config = dict(
    arch='transformer_decoder',
    image_size=20,
    horizontal_flip=True,
    levels_per_channel=6,
    vocab_size=217,
    mlp_ratio=4,
    head_dim=32,
    parallel_block=False,
    init='lecun_normal',
    residual_init='zero_last',
    optimizer='ademamix',
    beta2=0.999,
    grad_clip=0.5,
)
Rows from block 3 of a small autoregressive pixel model, named by matrix and row number. Rows with one number belong to one neuron. Each number is 128 + 24 x the weight over its row's rms, rounded and kept within 0 to 255. All counts start at 0. Numbers have three digits each.
Before each neuron's rows are labels from the 100 images, of 14976, where the neuron reaches its highest value: "strongest on" is what is common among them. Only what is clearly more common there than usual is listed. The data: photos of arthropod specimens (BIOSCAN-5M). In brackets: how many of the 100, against the usual share in percent.
# fc1: MLP up (model.blocks.3.mlp.fc1.weight, 768x192), inputs 0-95
# fc2: MLP down (model.blocks.3.mlp.fc2.weight, 192x768, transposed), outputs 0-95

strongest on: order Coleoptera (61 vs 16.8)
fc1.472:141155125139105127157173146125096110182139126127117114115127150122105081145119156109148142136093109105116128090125148190119114091148133123142104123116118125171121114119148094096080161115097167130131121115105104168130118153134132145092136120115156113148131146136181068172105160141094133097
fc2.472:131158142124112117132112153157138154133151124098131164120062120144152149119138136143134120176150127145142129129132098171131124126137120158111108165114152122140103085145148154164132121092153131131139105088155186115124163116112126166144141170131143066118096093117075128129106084127120139080

strongest on: order Hemiptera (50 vs 11.3)
fc1.381:160162093123113076161136110115143126092120106165141129138129086083126148151118155119152170184115140138123154103146139100109182078124091155132132138139116129091109122140155103086099148115140108158122114143144126148152129100203151105072121150124122119168106125149147130145125129108078124089
fc2.381:134171079110150123123102144145111132139068126109131124129096138136152115121162151135117122125137134157128138152135136086126125086146134135152110144162165106132120151111097166131138166115149130133126124128132162122148110112085127152131099151126121087133151160131113163126126137176131146100

strongest on: order Lepidoptera (29 vs 7.3)
fc1.288:129127132140146079153146125114105072128113096126125120131132145099151082146107117101119095128097151126145127118153128144149133143117117123148131211137109094140148101156127098148130126127150127113112122145145115137143142137130139185109145124126111120145052127119117122127117140129122089142
fc2.288:099136150137154152135151128102127153130148137114116158118125137136176123135175120124115133081139116138125123140121109166158132122089046130140149129138140127095165096101087081147135117096109129110121136103139102139118092149133114102130155083143094129129159142138138142122137137127141145145

strongest on: order Lepidoptera (34 vs 7.3)
fc1.610:108139090163167125134137150178098151126099124094081136191147093119127109111128140119158129160177112154095113102111118156110143113128127090151126109133115151121171135107133129103160146073134137117110139098119089139136162146138098185128134132115113113081110141148160173115070129115145173156
fc2.610:115155160138120101171133131141106112122146089140115129110096148108116093101156077129149078121154089122105119130136105090102103103088097118139133100089147141149125148075146143133149122122147125116114128150111099154135145100127111177156164130135140090139148144122133169088096113181105174119

strongest on: order Hemiptera (46 vs 11.3)
fc1.40:083155151122130122138129128118124134060097105119139139150146126101117117148098123119141148116136133130116142118140118177110130080138137128141148176146109146100192110130119101143119098143144127156126124104134121117172154102142141138120123102131103082129119150110200126062096115158097115076
fc2.40:137155175097150099110114170137135218110131148107102102044106104151106129110137155140111177129077143103143151120132127124130132126175087148139124126129118112138110151112116146131110127100104137139143131144130155101139128137125096134144135107122148130127130121137122118147185164149138137153

strongest on: order Diptera (60 vs 30.6)
fc1.659:121142101138145138148124146111116114136094106120124134169147163126157149103093144135116125123135128095124138116148107160126162124148096093139116121120127119127143105130164146145124115066141116136133142146142148195180117155124106125147125130155123124149162089125133160115150055145115143156
fc2.659:117149117096132114128167080118170114110148062095164142125156145167114131134134117117174145105150124100128141152143096130152095138139083122168103118111150105105149111126151106140126080121110107109137080087197117093156115101145101145126123115115162123138117146125093133148144158164143135109

strongest on: order Hemiptera (30 vs 11.3)
fc1.471:108165100134102134166121118132127123098107087137139122130149121147123122150145165134146168121145106107129114096127149151123154149115123104130170134158107113123162131103112131162143138124113165139079152130111132138131132107106152150078157133071131108147087138135110125103087127099135165106
fc2.471:103161215111110119179114149110116115123114108133114119149115131138101128114125137116157143117157121126158116120135059095076075102148105123123150079141127123124123155126133154137143080118142161182116136174170121152162144114137138134149104132111158132163130122132106123108099169109130133142

strongest on: order Coleoptera (92 vs 16.8); family Throscidae (28 vs 0.8)
fc1.479:145146140152100141131176114152111115093100119132074133152125114125085138189124120129136118148094130087127117108129097160106091151107104130110128146127115118147086159135091078105100094099143178107101154147132102134133157182142137125127149100117126164143125156146109093174109131113092097125
fc2.479:116140180159142126128171143125102086113134144148127116135130157088120148106157097127093111137104096093157118125109086111113129085101117085174129153145147122145132134164124159132136135148135116125084108100182139138143130110146151131175139132097170163151158123123119117087132101141132098175

strongest on: order Diptera (66 vs 30.6)
fc1.565:112130122136103105095145148128096137119109140046148105132125154146146078100079119138100116133122157108182106108127082135110113140110157111081112169106146153148143109089164128158114139097164135125131149108134115149118156105158102162129152092107096124101104122113097089146108153115129103111
fc2.565:082146140139124162103156114134097143120138128120099139144126140162130128133151079139165134107097098124120114109124123087097107120145164169139091103088160135101136109143118110183135123090131120141125148072106061101141127119134090144151130160121112111151169100122103117125150119114134136115

strongest on: order Diptera (60 vs 30.6)
fc1.21:146127158175128147150146150173122132111054116117100119118107140128152129113157143120108138171163152121136168111135174146105121143091091170127098088153195124157118131111114167097107123145144115121127140096141146147146165151118085150149135138157105140109100131118131109160129112125154124138
fc2.21:146135139157147117111093134164101131167113084141079128109101144155138127153156137129126154125162138094130136106126133102121142101144137113097136166114114104085136115129092169141132064111092109138119152120144088135124118109109140121104150100105114105135127114147128144129126102142130137139

strongest on: order Diptera (61 vs 30.6)
fc1.264:098121106140109116137117093189094102109118102070125102143123113123163117121113118130131106148135125134113109107119096146102156114114115107109092146077144131135132106123159119095101096068173171104119136117134130176139134137162099122103124138100105132159151134123112102157112119140088104103
fc2.264:109152123146135127139119140166127103091115109112107103113210128122100132141086138126158136109136123116106127133128073141110145120102121130117132119150173117147177148144093099130118129136124066123146115083168102131130107121129103140104131146116108109198167121126121132169138146095141141134

strongest on: order Diptera (63 vs 30.6)
fc1.136:142121115133128090109127127148103137090116129084103083107132133156127130149122133133132152135086168111124108128151144116137137152099128102120126139142118148130147100146126100149139157117130107142120143116155130117101159155148171103117136100132140132139108115150093149174112077104109103069
fc2.136:154092138128083118098107118108091154119155152123136174166119137113142105139105130140113146100114097075124142124150128107150126145119107134215086110087138138152106133110136118077113105140083128126140094168078171135137104126135141122098120138141107130177131145126152107109145134157133094144

strongest on: order Lepidoptera (25 vs 7.3)
fc1.527:145137121150125139128155116142092119133072089140147115185072128124149133112108193126151142141188136121094139104134126142131140124090163095170116116152072115132119114096140127094121142089146135109142188150149136193091126133130079119119143146141120129126140137132120123089105084156160167098
fc2.527:113127102142150150143107092137141169115138097115126130146150133115119098092114080136157115155144151144094143132150116100155113116122109087125159113105162148127188120154123113183119084114110132118116137096111056135113119131162112124134147109137113101124107139142123157133111185107113161174

strongest on: order Hemiptera (40 vs 11.3)
fc1.235:085143140142098119150139144193119130105131093100134131127087151131152091116128129101141118145136100156129098141135125136113130128118148101130156117173147106118154105136112115119143157096157129125059158119111065131104146090144132167134140117107098101068128167120157137133073146170106159134
fc2.235:136105151145151132137109105131117117142152163121118072117134157120165114144107174119141153137172140120130130114158150143127132146141087118140069126119127166089101128142165119151140100112118121128201104179103133118187107143151119120096140115155103138144119106112108131140118136116117104112

strongest on: order Coleoptera (37 vs 16.8)
fc1.445:134151112146129108098126102167107108093111136091132102100175128115097155084096114118155150138100132145138101123112167150156165168158139115092106182124111134129127101166105132122098155126137107123136141094116112086121127130128156114094115138109122157103076111168149138079131074112142099181
fc2.445:118126152085135130129156146097124108155120123121111149109151153124155082108182207105143109128121147125115131129171137110090125102122156151122097106108137135089111145118149106125119143108123159117125125108118108116168101136149122175080105115110123131163165161128097094118144162114083148124

strongest on: order Coleoptera (43 vs 16.8)
fc1.205:093139117142173132117124122152148145126129113101078074154156148097157130094120144139143118119116119108133116124122137135118083121091159121154120139131077160126083130101134109148137136172096129154104124096138125134102138158094143128137159137096138117108112164101078147175161161100113117088
fc2.205:123142137162117144095149110102100099113171188128140146090097128144146148124126150131159115131182121124135116106127146116140105151154119124136094154156120139156156158075147149159158116136168148115100126152136116108156143136125107127078140081124153154097134147120148117085164110172175151129

strongest on: order Lepidoptera (26 vs 7.3)
fc1.198:115141080111100139185120132128131110141105112123135125142123142145120106161105138086148168153112146136148153119144183226102073102119107083134117136145127144159114074160144097124106176092120153120114138142139131131105129103165139118124135123124129141106124146138117110131090133113088127116
fc2.198:130156157115085098145114138120128124144145122091149131122115153111140115101162111125188117129096127135145132143140118129092108122182117134171117114145154125143071099144193115117125145090145142140162107070172132143146136115117129171132136128149113084145138154123092181125159118150100139081

strongest on: order Lepidoptera (25 vs 7.3)
fc1.444:129151090134107097167152157127124167101111126131150158151155142075117105107163128121140083146129143132130125116147088143133120129101160131149125107149109173165138127121140111122103108108088126101102134110126045106098111116179167144105143140107120145146095131160145133131094097169125146089
fc2.444:126138140133148065114153084161135115122132125157120158107085167122147146120141145117132148124178150123134130157134154164201187122138188156104111128131130142120104131129137119131129140130152121117133135110085138197130154105148114130156116177130130121094138129142083136112147138111128126140

strongest on: order Coleoptera (46 vs 16.8)
fc1.754:146155147135098149128141133145127150146124088125116134109117130081103139138120138113158126164105091128127087115105117108119153119118122125102138175112135123180135108127152138121098106131123110141157159138144121129124113138197144142087140122133122122143123140190147124100154126126140155125
fc2.754:081125167134144119138176152126102120111143147129096139179081127123134118112127144110132160126094131140094131155154081156124109117092131113149179084133136134095144116099116156145097126102101101169175114129151133158144130127061164129157164161117152157141159172122134163116136122148128119136

strongest on: order Diptera (65 vs 30.6)
fc1.716:150140103148165139118162147166098155132099088095077120156103164090132169150122125119117156135149130109126127068111122149116135125130134099140111125112101135132104115112133111132129174072115122139134143080152118153119139110195076150136138130117118151159156117147177171107103088124117124090
fc2.716:126146112133119132135146148134157137117120104153115132114113157121101127121107146133124095118128137138122132126143084104172164138084110118171146113083124148166120105096128112177126107101153122132127164102139151212117144137169115122165137086152095109155159126132160178124165070151124186166

strongest on: order Lepidoptera (25 vs 7.3)
fc1.686:142147110138128157163167102126117130106122112150112108145142116109124123153095171101137148153073141073125140094159095158117133127106135146161134124098053132129129127163122106136145164105101100175112121165145166111064165150142144102130139143109126150105098120169116116128087126131080126103
fc2.686:123139121075123109141102163072155147102140101129174145111153131159098121135121118118118112153117141163134117140186122107088097126137136102155172162159134123123101116122105120102141143187130084116124129081132148117102135121089107140131143157120116094110104127136151141151131132137138139132

strongest on: order Coleoptera (37 vs 16.8)
fc1.183:171145143158134095163109159165121109105144110119120132159092102138141106183120152107125105150114112144103102097125111137083118111120137161113136165104129131136109134126137114155110133144094151143109112160160128143113134108196105121142147109079102106111110142138143146136124123149133116052
fc2.183:148137137096165093118161177143114098113092134146107116153124142072168171111159128109157118124139169143135130130118166149143136157150116158127155140137131117126074135097141152089107092137149113111128161072136083101098154085136113114138121125126137138105081144145089114133147138134122122157

strongest on: order Lepidoptera (28 vs 7.3)
fc1.466:146118139143138108112125115132115159142124127107135146155112144078142148103116180104134128147148149145160100135122071125131135108118088119106111127067149146154135106121115153103112129124110141102113134096138144116136178070122136091156128166100111103125078132144110146112096104120110131155
fc2.466:154132097104080114129095106194138085138136155132129079129139129083078112149171108149147114123136158136081133124124156158090129159128135141156110148105094151053143133169126158108151130134099130123125141187143112106154134093137123151169091145150120111121118131116105138126160178143131103111

strongest on: order Diptera (64 vs 30.6)
fc1.551:115134120167157137092127114135106139110096078099111078147110154119175113089087155128116127145147141115103102111135114148163116194134122145112119120144124124109131102126140124128111082092114193139141123132132133088101136121124115133110140133153132127120107117142140151115096103140140141081
fc2.551:063148123166119134168110109126128144120146131131168103087103133126147130146126137130142104092134121138100137115145106079129133117082098149140120122135121121106138110128152160114145123111128118114180160094130117203164110124141092115105124072135127152149125134118122131124170079098108114145