A small autoregressive pixel model, trained from scratch: trained on photos of arthropod specimens (BIOSCAN-5M), 195000 training examples.
Rows from block 4 of a small autoregressive pixel model, named by matrix and row number. Rows with one number belong to one neuron. Each number is 128 + 24 x the weight over its row's rms, rounded and kept within 0 to 255. All counts start at 0. Numbers have three digits each.
After each neuron's rows are labels from the 100 images, of 14976, where the neuron reaches its highest value: "strongest on" is what is common among them. Only what is clearly more common there than usual is listed. The data: photos of arthropod specimens (BIOSCAN-5M).
# fc1: MLP up (model.blocks.4.mlp.fc1.weight, 768x192), inputs 0-47
# fc2: MLP down (model.blocks.4.mlp.fc2.weight, 192x768, transposed), outputs 0-47

fc1.360:115155157111143135175137146133108135118131132086116117094124125137122125177127110114126118166157118125087065085103121164085168129149147125128135
fc2.360:088112149123079132141149148133111113120163119095166110122121097161143079066110143126137121114126134105134120146093129142170131096089124150085133
strongest on: order Coleoptera

fc1.554:147140124152162129151098127152141157119110144134104121114150158102098116150133164113169128143088118149134091100116137157162150161092107152121152
fc2.554:123130144114137088124184095182137159144151112137169123094128115119143112133121132143131145095141083142133119113112105143168161141123092143096164
strongest on: order Coleoptera

fc1.209:153152107143108110122133117143150126128135141095160102116119148156123145119083154132122174133111119102120146128114123097121171080169161120136104
fc2.209:148064137082142107145146126140138118125177092112151149134196120113095082147145145131138112100118131149175129198115077142120124095107157133099123
strongest on: order Coleoptera

fc1.139:116140142181157091129137108156092132151122088151103109155142114145116115100143122099142147139146137135119099113108102123133133140092095091120108
fc2.139:119121111122152149114161113142125132216151148124127119122107148121115158121135106143119114147123118112109152118132061103142119127124155152119145
strongest on: order Coleoptera

fc1.83:125163080111084087129161103116144123136115098119148124163136128159091101169129137120192153115141164108141088146135112140092130074095110119157110
fc2.83:103120155149099112141152133108137118081103192117123138131108148110149158148123118135074120143096094136083138119129108084118103095092083090087166
strongest on: order Coleoptera

fc1.336:147142142133146082153120123148126089128129128127102097105134088141104138163128126132140082159114114115097111141151125158090107152163112158104103
fc2.336:118109116130114111162165114087126129102115143137135145102098131095198147126135196105108151133120113139125112130151109136121120097113146085135142
strongest on: order Coleoptera

fc1.324:133176124133152123145143112129129147132123127101098091116115148122114115172120152111137141153135114082137138079136143129105160091151147094110132
fc2.324:106159117096135172130115162092118105110138136128097154128089143144142100112130150125137121151107148209121112139137162134072139122119167133111103
strongest on: order Hemiptera

fc1.78:129155122121147110136148121124119100092139083155094094124158105111093066136141131125114135117121147136093126122140091148162110131099136071097121
fc2.78:135177150118112134147117123144139137105136115122096135160118103134154090154171151128144139111107089156109115121122094115118097104129135141166117
strongest on: order Hemiptera

fc1.52:137138122161095110113135109153099125123137129154116117144175096122144121135112122152220159135137159124123106115066130151127112074131104108163094
fc2.52:168081083126136127123125137138119123110153125148146149126119116126117090166117149136140141099099140117130155137115104158109163175142106095156115
strongest on: order Coleoptera

fc1.38:120148088116113129136126093142131124127137132142098139143142119098143103114124171149121145114108158133115111151107135167149135149161135142094150
fc2.38:122106105126117158141114161091113165084139146099158106075168149184103153146123161107134080117120125102133135116168084136146078168117127120141127
strongest on: order Lepidoptera

fc1.119:092142099110153134129103110118110106148145111117126121156135100113122089111110102094137107145136141075119152117154120120185124126140104083145129
fc2.119:131123136135101139089139118106120155144121136172113115096157150148120135120100180125155117151110099113131148113137136099118162098161148128141121
strongest on: order Coleoptera

fc1.587:131103124159181129198139085099136100153140092139118102176157139105091096121078162126125137126086142111128146155130107091133147111078136123138119
fc2.587:148059136105115152119127136146129150140146100126104159145092141136136146112122122139150116120144122146147180142140143128114135128103115106109167
strongest on: order Coleoptera

fc1.61:147163109125144097138122113168141143138112108128126144145135122123078135162150145141157138158137147143125100111075150136128118124145141127105147
fc2.61:161152130173123069115136174128128096140123133185101109149157112131178106127166151137158136140121126137104110129134147150174125092059129150088141
strongest on: order Coleoptera

fc1.693:151158124148157129147138113168116103108079100149127120174150133112145133145134102149152110149139149085133104123130108132107118128150112086097123
fc2.693:146143156116139107107123114103126148110130138124106096147177146106092118133134143131101112139127110126084120133122130130093131119138094162164131
strongest on: order Coleoptera

fc1.736:143135132112127145162175113155139152141088127144111146141146094087146092138131102141134116129087130098158138111119143152129152139136096095135136
fc2.736:110085126086124148141078130098133126097151110130144121197096152161122196101093130133104161121126096154092125134145143099146140114093123128084138
strongest on: order Lepidoptera

fc1.49:118131137140112166142123102140124149144147122127127129174135084107121087126115151126116159148114142134140130113108082133120144136156106051183164
fc2.49:123085143127156115144104144140123132140138112145087150126155122165136137118140140116159095124126123102133141123142131117147128164132114121102144
strongest on: order Coleoptera

fc1.59:133175076140086120118115095105155145098123109126150102121142185110112189175071149094130104135145181153117102106146113164152164121135134108101120
fc2.59:119145157149152135141146119122153153120137141120114093154163131149152132103129123124137136151098100137134149110131055100124146145105134090166167
strongest on: order Lepidoptera

fc1.12:091146120156100137147164125137115121140117110166137134143118090096112092147083138153123112130105152128141149140115116176167129094122133101116116
fc2.12:115126135145185123119141125126128174134164118148144117171131176158134155145133098119123108119168096154106137142088124067118097130147125171095102
strongest on: order Hemiptera

fc1.1:123151107133124192153141137150089093133124075152106125152189141112148089137144171138107123142161164095156139125134146166116105106105140155164161
fc2.1:111141137102110141151119165097146187112173080112105119155129140155159169119122138124100181126116145109143156126147138110163106158148084137083159
strongest on: order Coleoptera

fc1.338:099162140140119113097120107152153089099122135131151120094133156105112142186133082153131082146137110106098129126106114153122142144152128145108096
fc2.338:145157168127127136137155122102112124141120122165115098152123148110122148113120149128145168169127169159160135107107106153133133144157129135140109
strongest on: order Coleoptera

fc1.247:142157104153154097149158143132123150075097121102096129122120093128124119124134124138147103132136119132121100107139084123092112092116085114143154
fc2.247:101139153158123116113173110151115126149119140115143085093137135090142125161123168105122140110156143122114117100142060136162123135116110110162091
strongest on: order Coleoptera

fc1.666:102151092121144140113143095117075119126112085165109146123148175141124145096108130080110107137110130118125132134108102158113112094094067089116115
fc2.666:158150119166110125165136149140117124123110099131129103122092146112093114101158112148078153112136125148161137105085149131104122104161156094136135
strongest on: order Coleoptera

fc1.291:128126111172123080145117128121132124111169146131097117127111128135139073096107162116157105147102114111115115147134081102135062128102134127129088
fc2.291:128143131103112157133161120117106140138106156127106099110127147098116106137114136110132094106137118106116160097148116149112162126131105146112154
strongest on: order Coleoptera

fc1.153:118183144152143117124150129122176105132090131124136162141145122078123122132137132110131145151138119117124131095125090118111125146131175057116139
fc2.153:149122156123170145095081085131151139111112108113110153137162122165135166081120159161118129127138130158117110187104176131117153141160128157137106
strongest on: order Coleoptera

fc1.319:130148112150096115167093107156089125099098111142117179113101135085151143145112140157129108175123139084148129104128127128109111100133106157133107
fc2.319:151144091121135131115097101113134131126121146112118090138114137137142136192134156131122141139130161099112143153114079134156111082157170152131122
strongest on: order Lepidoptera

fc1.51:151152143150148150143140121111107077111169116140100102147168133173081153156146140136174082122116147082081128129109141151110158131149124102153122
fc2.51:131156074127115128125130098122116114134132097146114110155126150112116174138164146114076117148158168091110116113124126149102100128151101133160115
strongest on: order Coleoptera; family Throscidae

fc1.5:167123158132103135136125129164106122108146129125124127138100134065093136157092151113102081152111095159089135105117147156146135132146086114108077
fc2.5:146094130151117129111151129105130132126128166109109165151090097122132145118143144149098165112113095112142145120133107138149121116087109116165151
strongest on: order Coleoptera

fc1.79:112142110130142110117155153119155133114124120127161096131158156135109139134139118121138112140116120081096158131137115172152075148090063138117120
fc2.79:118132134147157133120166143102111123112129115086104161172138103135099147132125163106128134134157140099129137094138087133107114144099138073149159
strongest on: order Coleoptera

fc1.174:115165145124123094095119130156113129123148111101087122158077101131127148096119092124099083149108110122104124114148140110149110131085102131112095
fc2.174:124136098148152118156141135105127115143126116115152117155115099131115095123141091139100107099149061113142142117117106098132111119110129097119156
strongest on: order Coleoptera

fc1.172:117143155161161143144134136149113139142113154160089111128186151109146143124126115126155111149089116062138183096118147132109134128167124124148148
fc2.172:137108123117141135127144115109149167145120133126124096091094101099121141142110129101128119100102110147145120109122137118149115086105181135113129
strongest on: order Coleoptera

fc1.335:144147163157154097144147137142099095126126121132125138143141148103139130120127144130139089163084157107118097099135113133122142105132101121144114
fc2.335:144133122127171138111133129123144133143149103118133101121158135183106100150137133129111117121151154093093131179115160138085110113171158137140112
strongest on: order Coleoptera; family Throscidae

fc1.11:126158112147144152135105145158127076084127114124128102115095148121152147097188120119129081139145147119142134114123124151154098144129089130136112
fc2.11:120099125103143126178174156126117121177118140125166110112102117135136177147083131121125119135102099120130118123162101149186172101120125114132102
strongest on: order Coleoptera

fc1.630:157164117128136107115100123150156136100101116097124170196119117075148106081137181127104122171130145150127111129140110155116113119094127115123106
fc2.630:139149107117098091116138101104112121104143120103152120114155162140094107121112139131116092104105107111134116170125152106070161126129142161169135
strongest on: order Lepidoptera

fc1.541:150164164139129092164171118119130145091056113140102115155148098166108119141145172100095135152094182119129090132102121159123112156132098105146146
fc2.541:110151095111124124120086129071128159099155098145139155157110146103147119118144157128132114135155150128118133156149155123143133113131136118169137
strongest on: order Coleoptera

fc1.691:130135078126164147106177176128132134175096112138124121122131120138097103136145121141097114155105085141078119142115132139146148104104124096162121
fc2.691:089113163106094126135117148154139139091106146149120128068123190118097155117109141127143076102108060178133122125137127091121096116105113123096128
strongest on: order Coleoptera

fc1.207:148150132142131126108151081111141151159122123123133132130145133127102139148114149113113168165114145107108124110100104193126137156139114081116159
fc2.207:143149116121177138103076106111144118128141129107084134129114100153136126073114132168113113119133109186100127191118181147130142143166123147141110
strongest on: order Coleoptera

fc1.350:122110127162134112171153127127132129104079093145149089149118109083109090141129155141131165150118142149132107087146149155112097137128151095106138
fc2.350:164160198117112174135127115120113122114125091186092179202116170115115156145130127108076137125132173102141141151122129086163107103100110119155084
strongest on: order Coleoptera

fc1.208:137148139117116116130156108126081105124121090174131120127182153116131141126142142133114140167107201092149110122141103174110153126128092147124115
fc2.208:123151095120124150139106143096140120126120090174100136123181144124091173158142161140135112164148121099150138122129162109144146122124174138159142
strongest on: order Lepidoptera

fc1.181:124157130137119129128176168111126108108147105146164123161136137153101149152101161135117149110084154108116117102130094150132136128137123095172149
fc2.181:125129130155131093137099110136136180134149167129093115091183122093147136119119090092135089120106142146163123096152128088187133117114130113144135
strongest on: order Coleoptera

fc1.162:079152144127113118097146134184077123140131099063105119118129157175146116158094109129127052122144120153129111112123093098115143110119137124076105
fc2.162:100088118103174140139135132139120111113130134162154136135176119123107111146096150116119171081086141132107139139157133183110136163133140159166133
strongest on: order Coleoptera

fc1.367:135135089108095129138158129132117127158158126117086138090133124083108156176124151123139136129104105128138142118153145150165078120143119144097120
fc2.367:149182162153082136121107133071132098158159134125144089153143109156131142083130148133182140119112157093158119113132146132097159160186079162145089
strongest on: order Coleoptera

fc1.368:148197121154139135135138101125101065125142144150097110110173126106134123129114160145125121172143171115135127111099113157117135086130129118134115
fc2.368:144177093126134134123140128139109119136185146150092093119100150110142156124133113151132138117151124145140137138096135109156110117154169142173116
strongest on: order Coleoptera

fc1.164:098156168122072109129137082121138103154113128151123115101115112111122144106110125119126093162111095103120148133084165124139155185112100138118148
fc2.164:141138136084121110153122139119128148124120113100098126121147136137121100119148120140128105102199089102112132138133084104116118130123128143120129
strongest on: order Coleoptera

fc1.555:085132124144123088150164162160117145122088127111098109124124131129138144180119104130141102161086102124133113093124088128156114114106139125102127
fc2.555:128112116128137132135142092097128096130121134164140137109147116124093138132131109099143136133090163117141107096159137182123136138147108095170145
strongest on: order Coleoptera

fc1.301:124165138154102147135149127155118106138115148174105083133130104138121088133138167140144151122070125117099141129118152160104129162129130115186132
fc2.301:137135158161072116101114110150105126129126108160101159130140120119159143149148176142097128080169115139121112123108146140133137095153116089123122
strongest on: order Coleoptera

fc1.310:139138108129092099088150101146146104131121138153084100144142179119087117113133144128120081169145174115119103148105104159184123163128135099149051
fc2.310:134142180114122121097092141135104099153125136117119102128120117164136168112103149125133166114135153150102120125118184155132124151199156147180126
strongest on: order Coleoptera

fc1.715:089157130136152116152102104165089104098129106144132122144144105150141137128138116087126124166153128117134106095068135134103132113130135183138090
fc2.715:155124164130169094092141130142117113157134116100118131106164122099142150127140174101143116126143094110110114094110136133142097172158158175163129
strongest on: order Hemiptera

fc1.159:108138142145094139116160123116137111132097134115121093149112168182118142135087146141146154113132103125104104143133132110063149139102132088122108
fc2.159:159147187131127160100103150126159138136128160121114127144178149074118142137138168122141107171119119114158135091143117142127095148083107177161137
strongest on: order Coleoptera

fc1.551:150179101149131086163119124112120088073137123130135116110094098088161113127109167146133114135135188118132115123134117145162116073163163121127120
fc2.551:135152106127146114118127144151124142150144141149102097089131129137139092160145087132168113087131112091143136127128082107114097149198116139149132
strongest on: order Coleoptera

fc1.697:092147103125130111165152116129121139093106085161088157143160135107158139086096145107139108167126149122119125143154119122123112081182120109135129
fc2.697:113151157125167125141123171120136135121156097101138129106100111117135136108153116121177141113155086152130134142136113144121143174136082103162164
strongest on: order Lepidoptera

fc1.300:157163134155147120106115131145165114138155122146068120149136143129133080094116177145106128144120177157137099155101132127135117106137144130105117
fc2.300:111114143112080093119151114111149125116142160079228081095136135109130146136126179147138063142172117142102143121151143123162122123119149180111149
strongest on: order Coleoptera

fc1.568:128165091144075131144153094136101103079082077128103116128154127082097130144094159115130112167168174149117142096132077148150101070113133132144118
fc2.568:110144136096095110113132131111119146152147118115112143152069097129151127112118153129128109132149144166158106173099131100086105107136103124197113
strongest on: order Lepidoptera

fc1.196:112159076136132099152121129174073124122129106127121120124097123113115130119165149129145098153140142128139112114147159156091150115135088108115097
fc2.196:122168127094113105126113100136118135100151125130123121161100152107187085135134170105140127105169129164125125141120134105113129105128148160136120
strongest on: order Lepidoptera

fc1.131:113159118145092121155136114114151067136141101132149106127152097101119117121176099137162112126156167114122100146100123150128063135099103134083134
fc2.131:156128140128110119145126108145095138091113110161156119097163151125124111137099153134111104148104158114177127115130154146145124112113123162117099
strongest on: order Coleoptera; family Throscidae

fc1.108:159158122128091131130149121133106110132072147140074129104145122102144130159145137151144110135121169110154120107117109130148122099105111150158106
fc2.108:140130156138102115108141133126123122151131150127087113119058189097102137156110125145110119133129103137134136142102072075130096097130127136144103
strongest on: order Lepidoptera

fc1.193:094155176151155095134135142101100103158129133117134124141128166114144119077112150127101117142043139156174129085124099149097131126093090131115162
fc2.193:118106178097055152146138121139132114091126078116112152162160130128137086095125080123125106130136164116152151129088091108123131159089122097096082
strongest on: order Coleoptera

fc1.318:133151120137129136125100095136098137087130123184116112116153062096094101132142168099143088138103123137153095087123114136105147100136136134105119
fc2.318:089148110116116149146165158123128140131117106096163153121172157145106187116097118118144121125140168119130128144140127144139140171107143160129144
strongest on: order Coleoptera

fc1.263:143165187165141132112099134159119124141123101126099130125125150078114109132127102160135110121170141093119109104029154152124157135161113127146082
fc2.263:139143124141134135109135147136085107136177115142130110110138098156140137126112187116147140095114100128123130121123161097123133106136156125157147
strongest on: order Coleoptera

fc1.266:123112121152111105176125119128112137135148150134136106155159128132108134129126140113115140170111171133133126098134149129128133096156148094119131
fc2.266:112165161151109120158154120110109154122161092142128118100125143123111145120136138101136104137186126116116114134128137129110117177112103167124113
strongest on: order Coleoptera

fc1.742:138136148128102123120167137151095127160131087122103145110168120082093092175131149138151103146110128100109120114113154130135134141144161114157101
fc2.742:154168139145131106157088099132125090097132124124141108173129141115151135091125122144146116118136140083065119119113109130129132108133117124137139
strongest on: order Coleoptera

fc1.575:114161129154136132106132117170102122148118117107143123138113113094135111158115165169134094140121155144127101106061118159150169107119132113142113
fc2.575:101110123092124113101103160132137110122103124158158151184086094138096136120093157154171157169104154172137122138097173160131164099116183138125126
strongest on: order Coleoptera

fc1.31:118170119141140114143128119107119088137144102140114097140183145161086151109148106106157097123099123121133129113142126133091063111103081176175164
fc2.31:144123106111114143124142109085141132110142133067134084118155129117127152172119101131131133115110146137136123122143157117134105085108083157164120
strongest on: order Coleoptera

fc1.688:144142132132072117129178143133120117153152101135150133134167145152137116151137115148109122157127189108125124120059091140118155129118099156136110
fc2.688:139122153126111112110103120138114114107141159097122100111105116121178156089148148150127110094139099123069117133096138145108165105124121128147131
strongest on: order Coleoptera

fc1.292:100139103138164128125107160102106147117083126157107106131162101134107152100113121128136136163089120089122112110123101169091158085094135091131123
fc2.292:134148111111150118153119084139141127127166121108144086105124141126137117159139152103121121122140140116115130107128157077169086130135148171140165
strongest on: order Coleoptera

fc1.201:074134138135101124144126179153146115096143112149148102090136139140103080146164145128137132147104110108160129128122168116116165171101126128103129
fc2.201:115157081105132096121129152111145135136110149138100126120106087108166136103104077127095129126171122126115128125134139118121135106152115118143132
strongest on: order Coleoptera

fc1.738:102136102144128096121151178153115151131128143131162096112138125158107121115116178145139131158123117150115095113151124131082158131127153137133163
fc2.738:086111171118131138097134074126158113119122128143136101120106144113155158085113096161100130105116101092132131132151125120115127165141131124115125
strongest on: order Coleoptera

fc1.670:094131132110102100094150157153095117142130112119110083116153196135114150166060136114115169153119154127151127097160129137132170126169126156100135
fc2.670:101091157119101168160126139136175133138134122106123073135131098119122147087126127151105165080136108125114177129129139140134174154129123120131169
strongest on: order Coleoptera

fc1.39:141123119154080122136139115174122141155105108123131177136122152127112139125128183127139139128111127065139132121126126107144119142078150116068118
fc2.39:126138103128151108159109110124113137169081123142121098134191128133112070142112147151143079101148152178109104156111107134129135050153120134093127
strongest on: order Coleoptera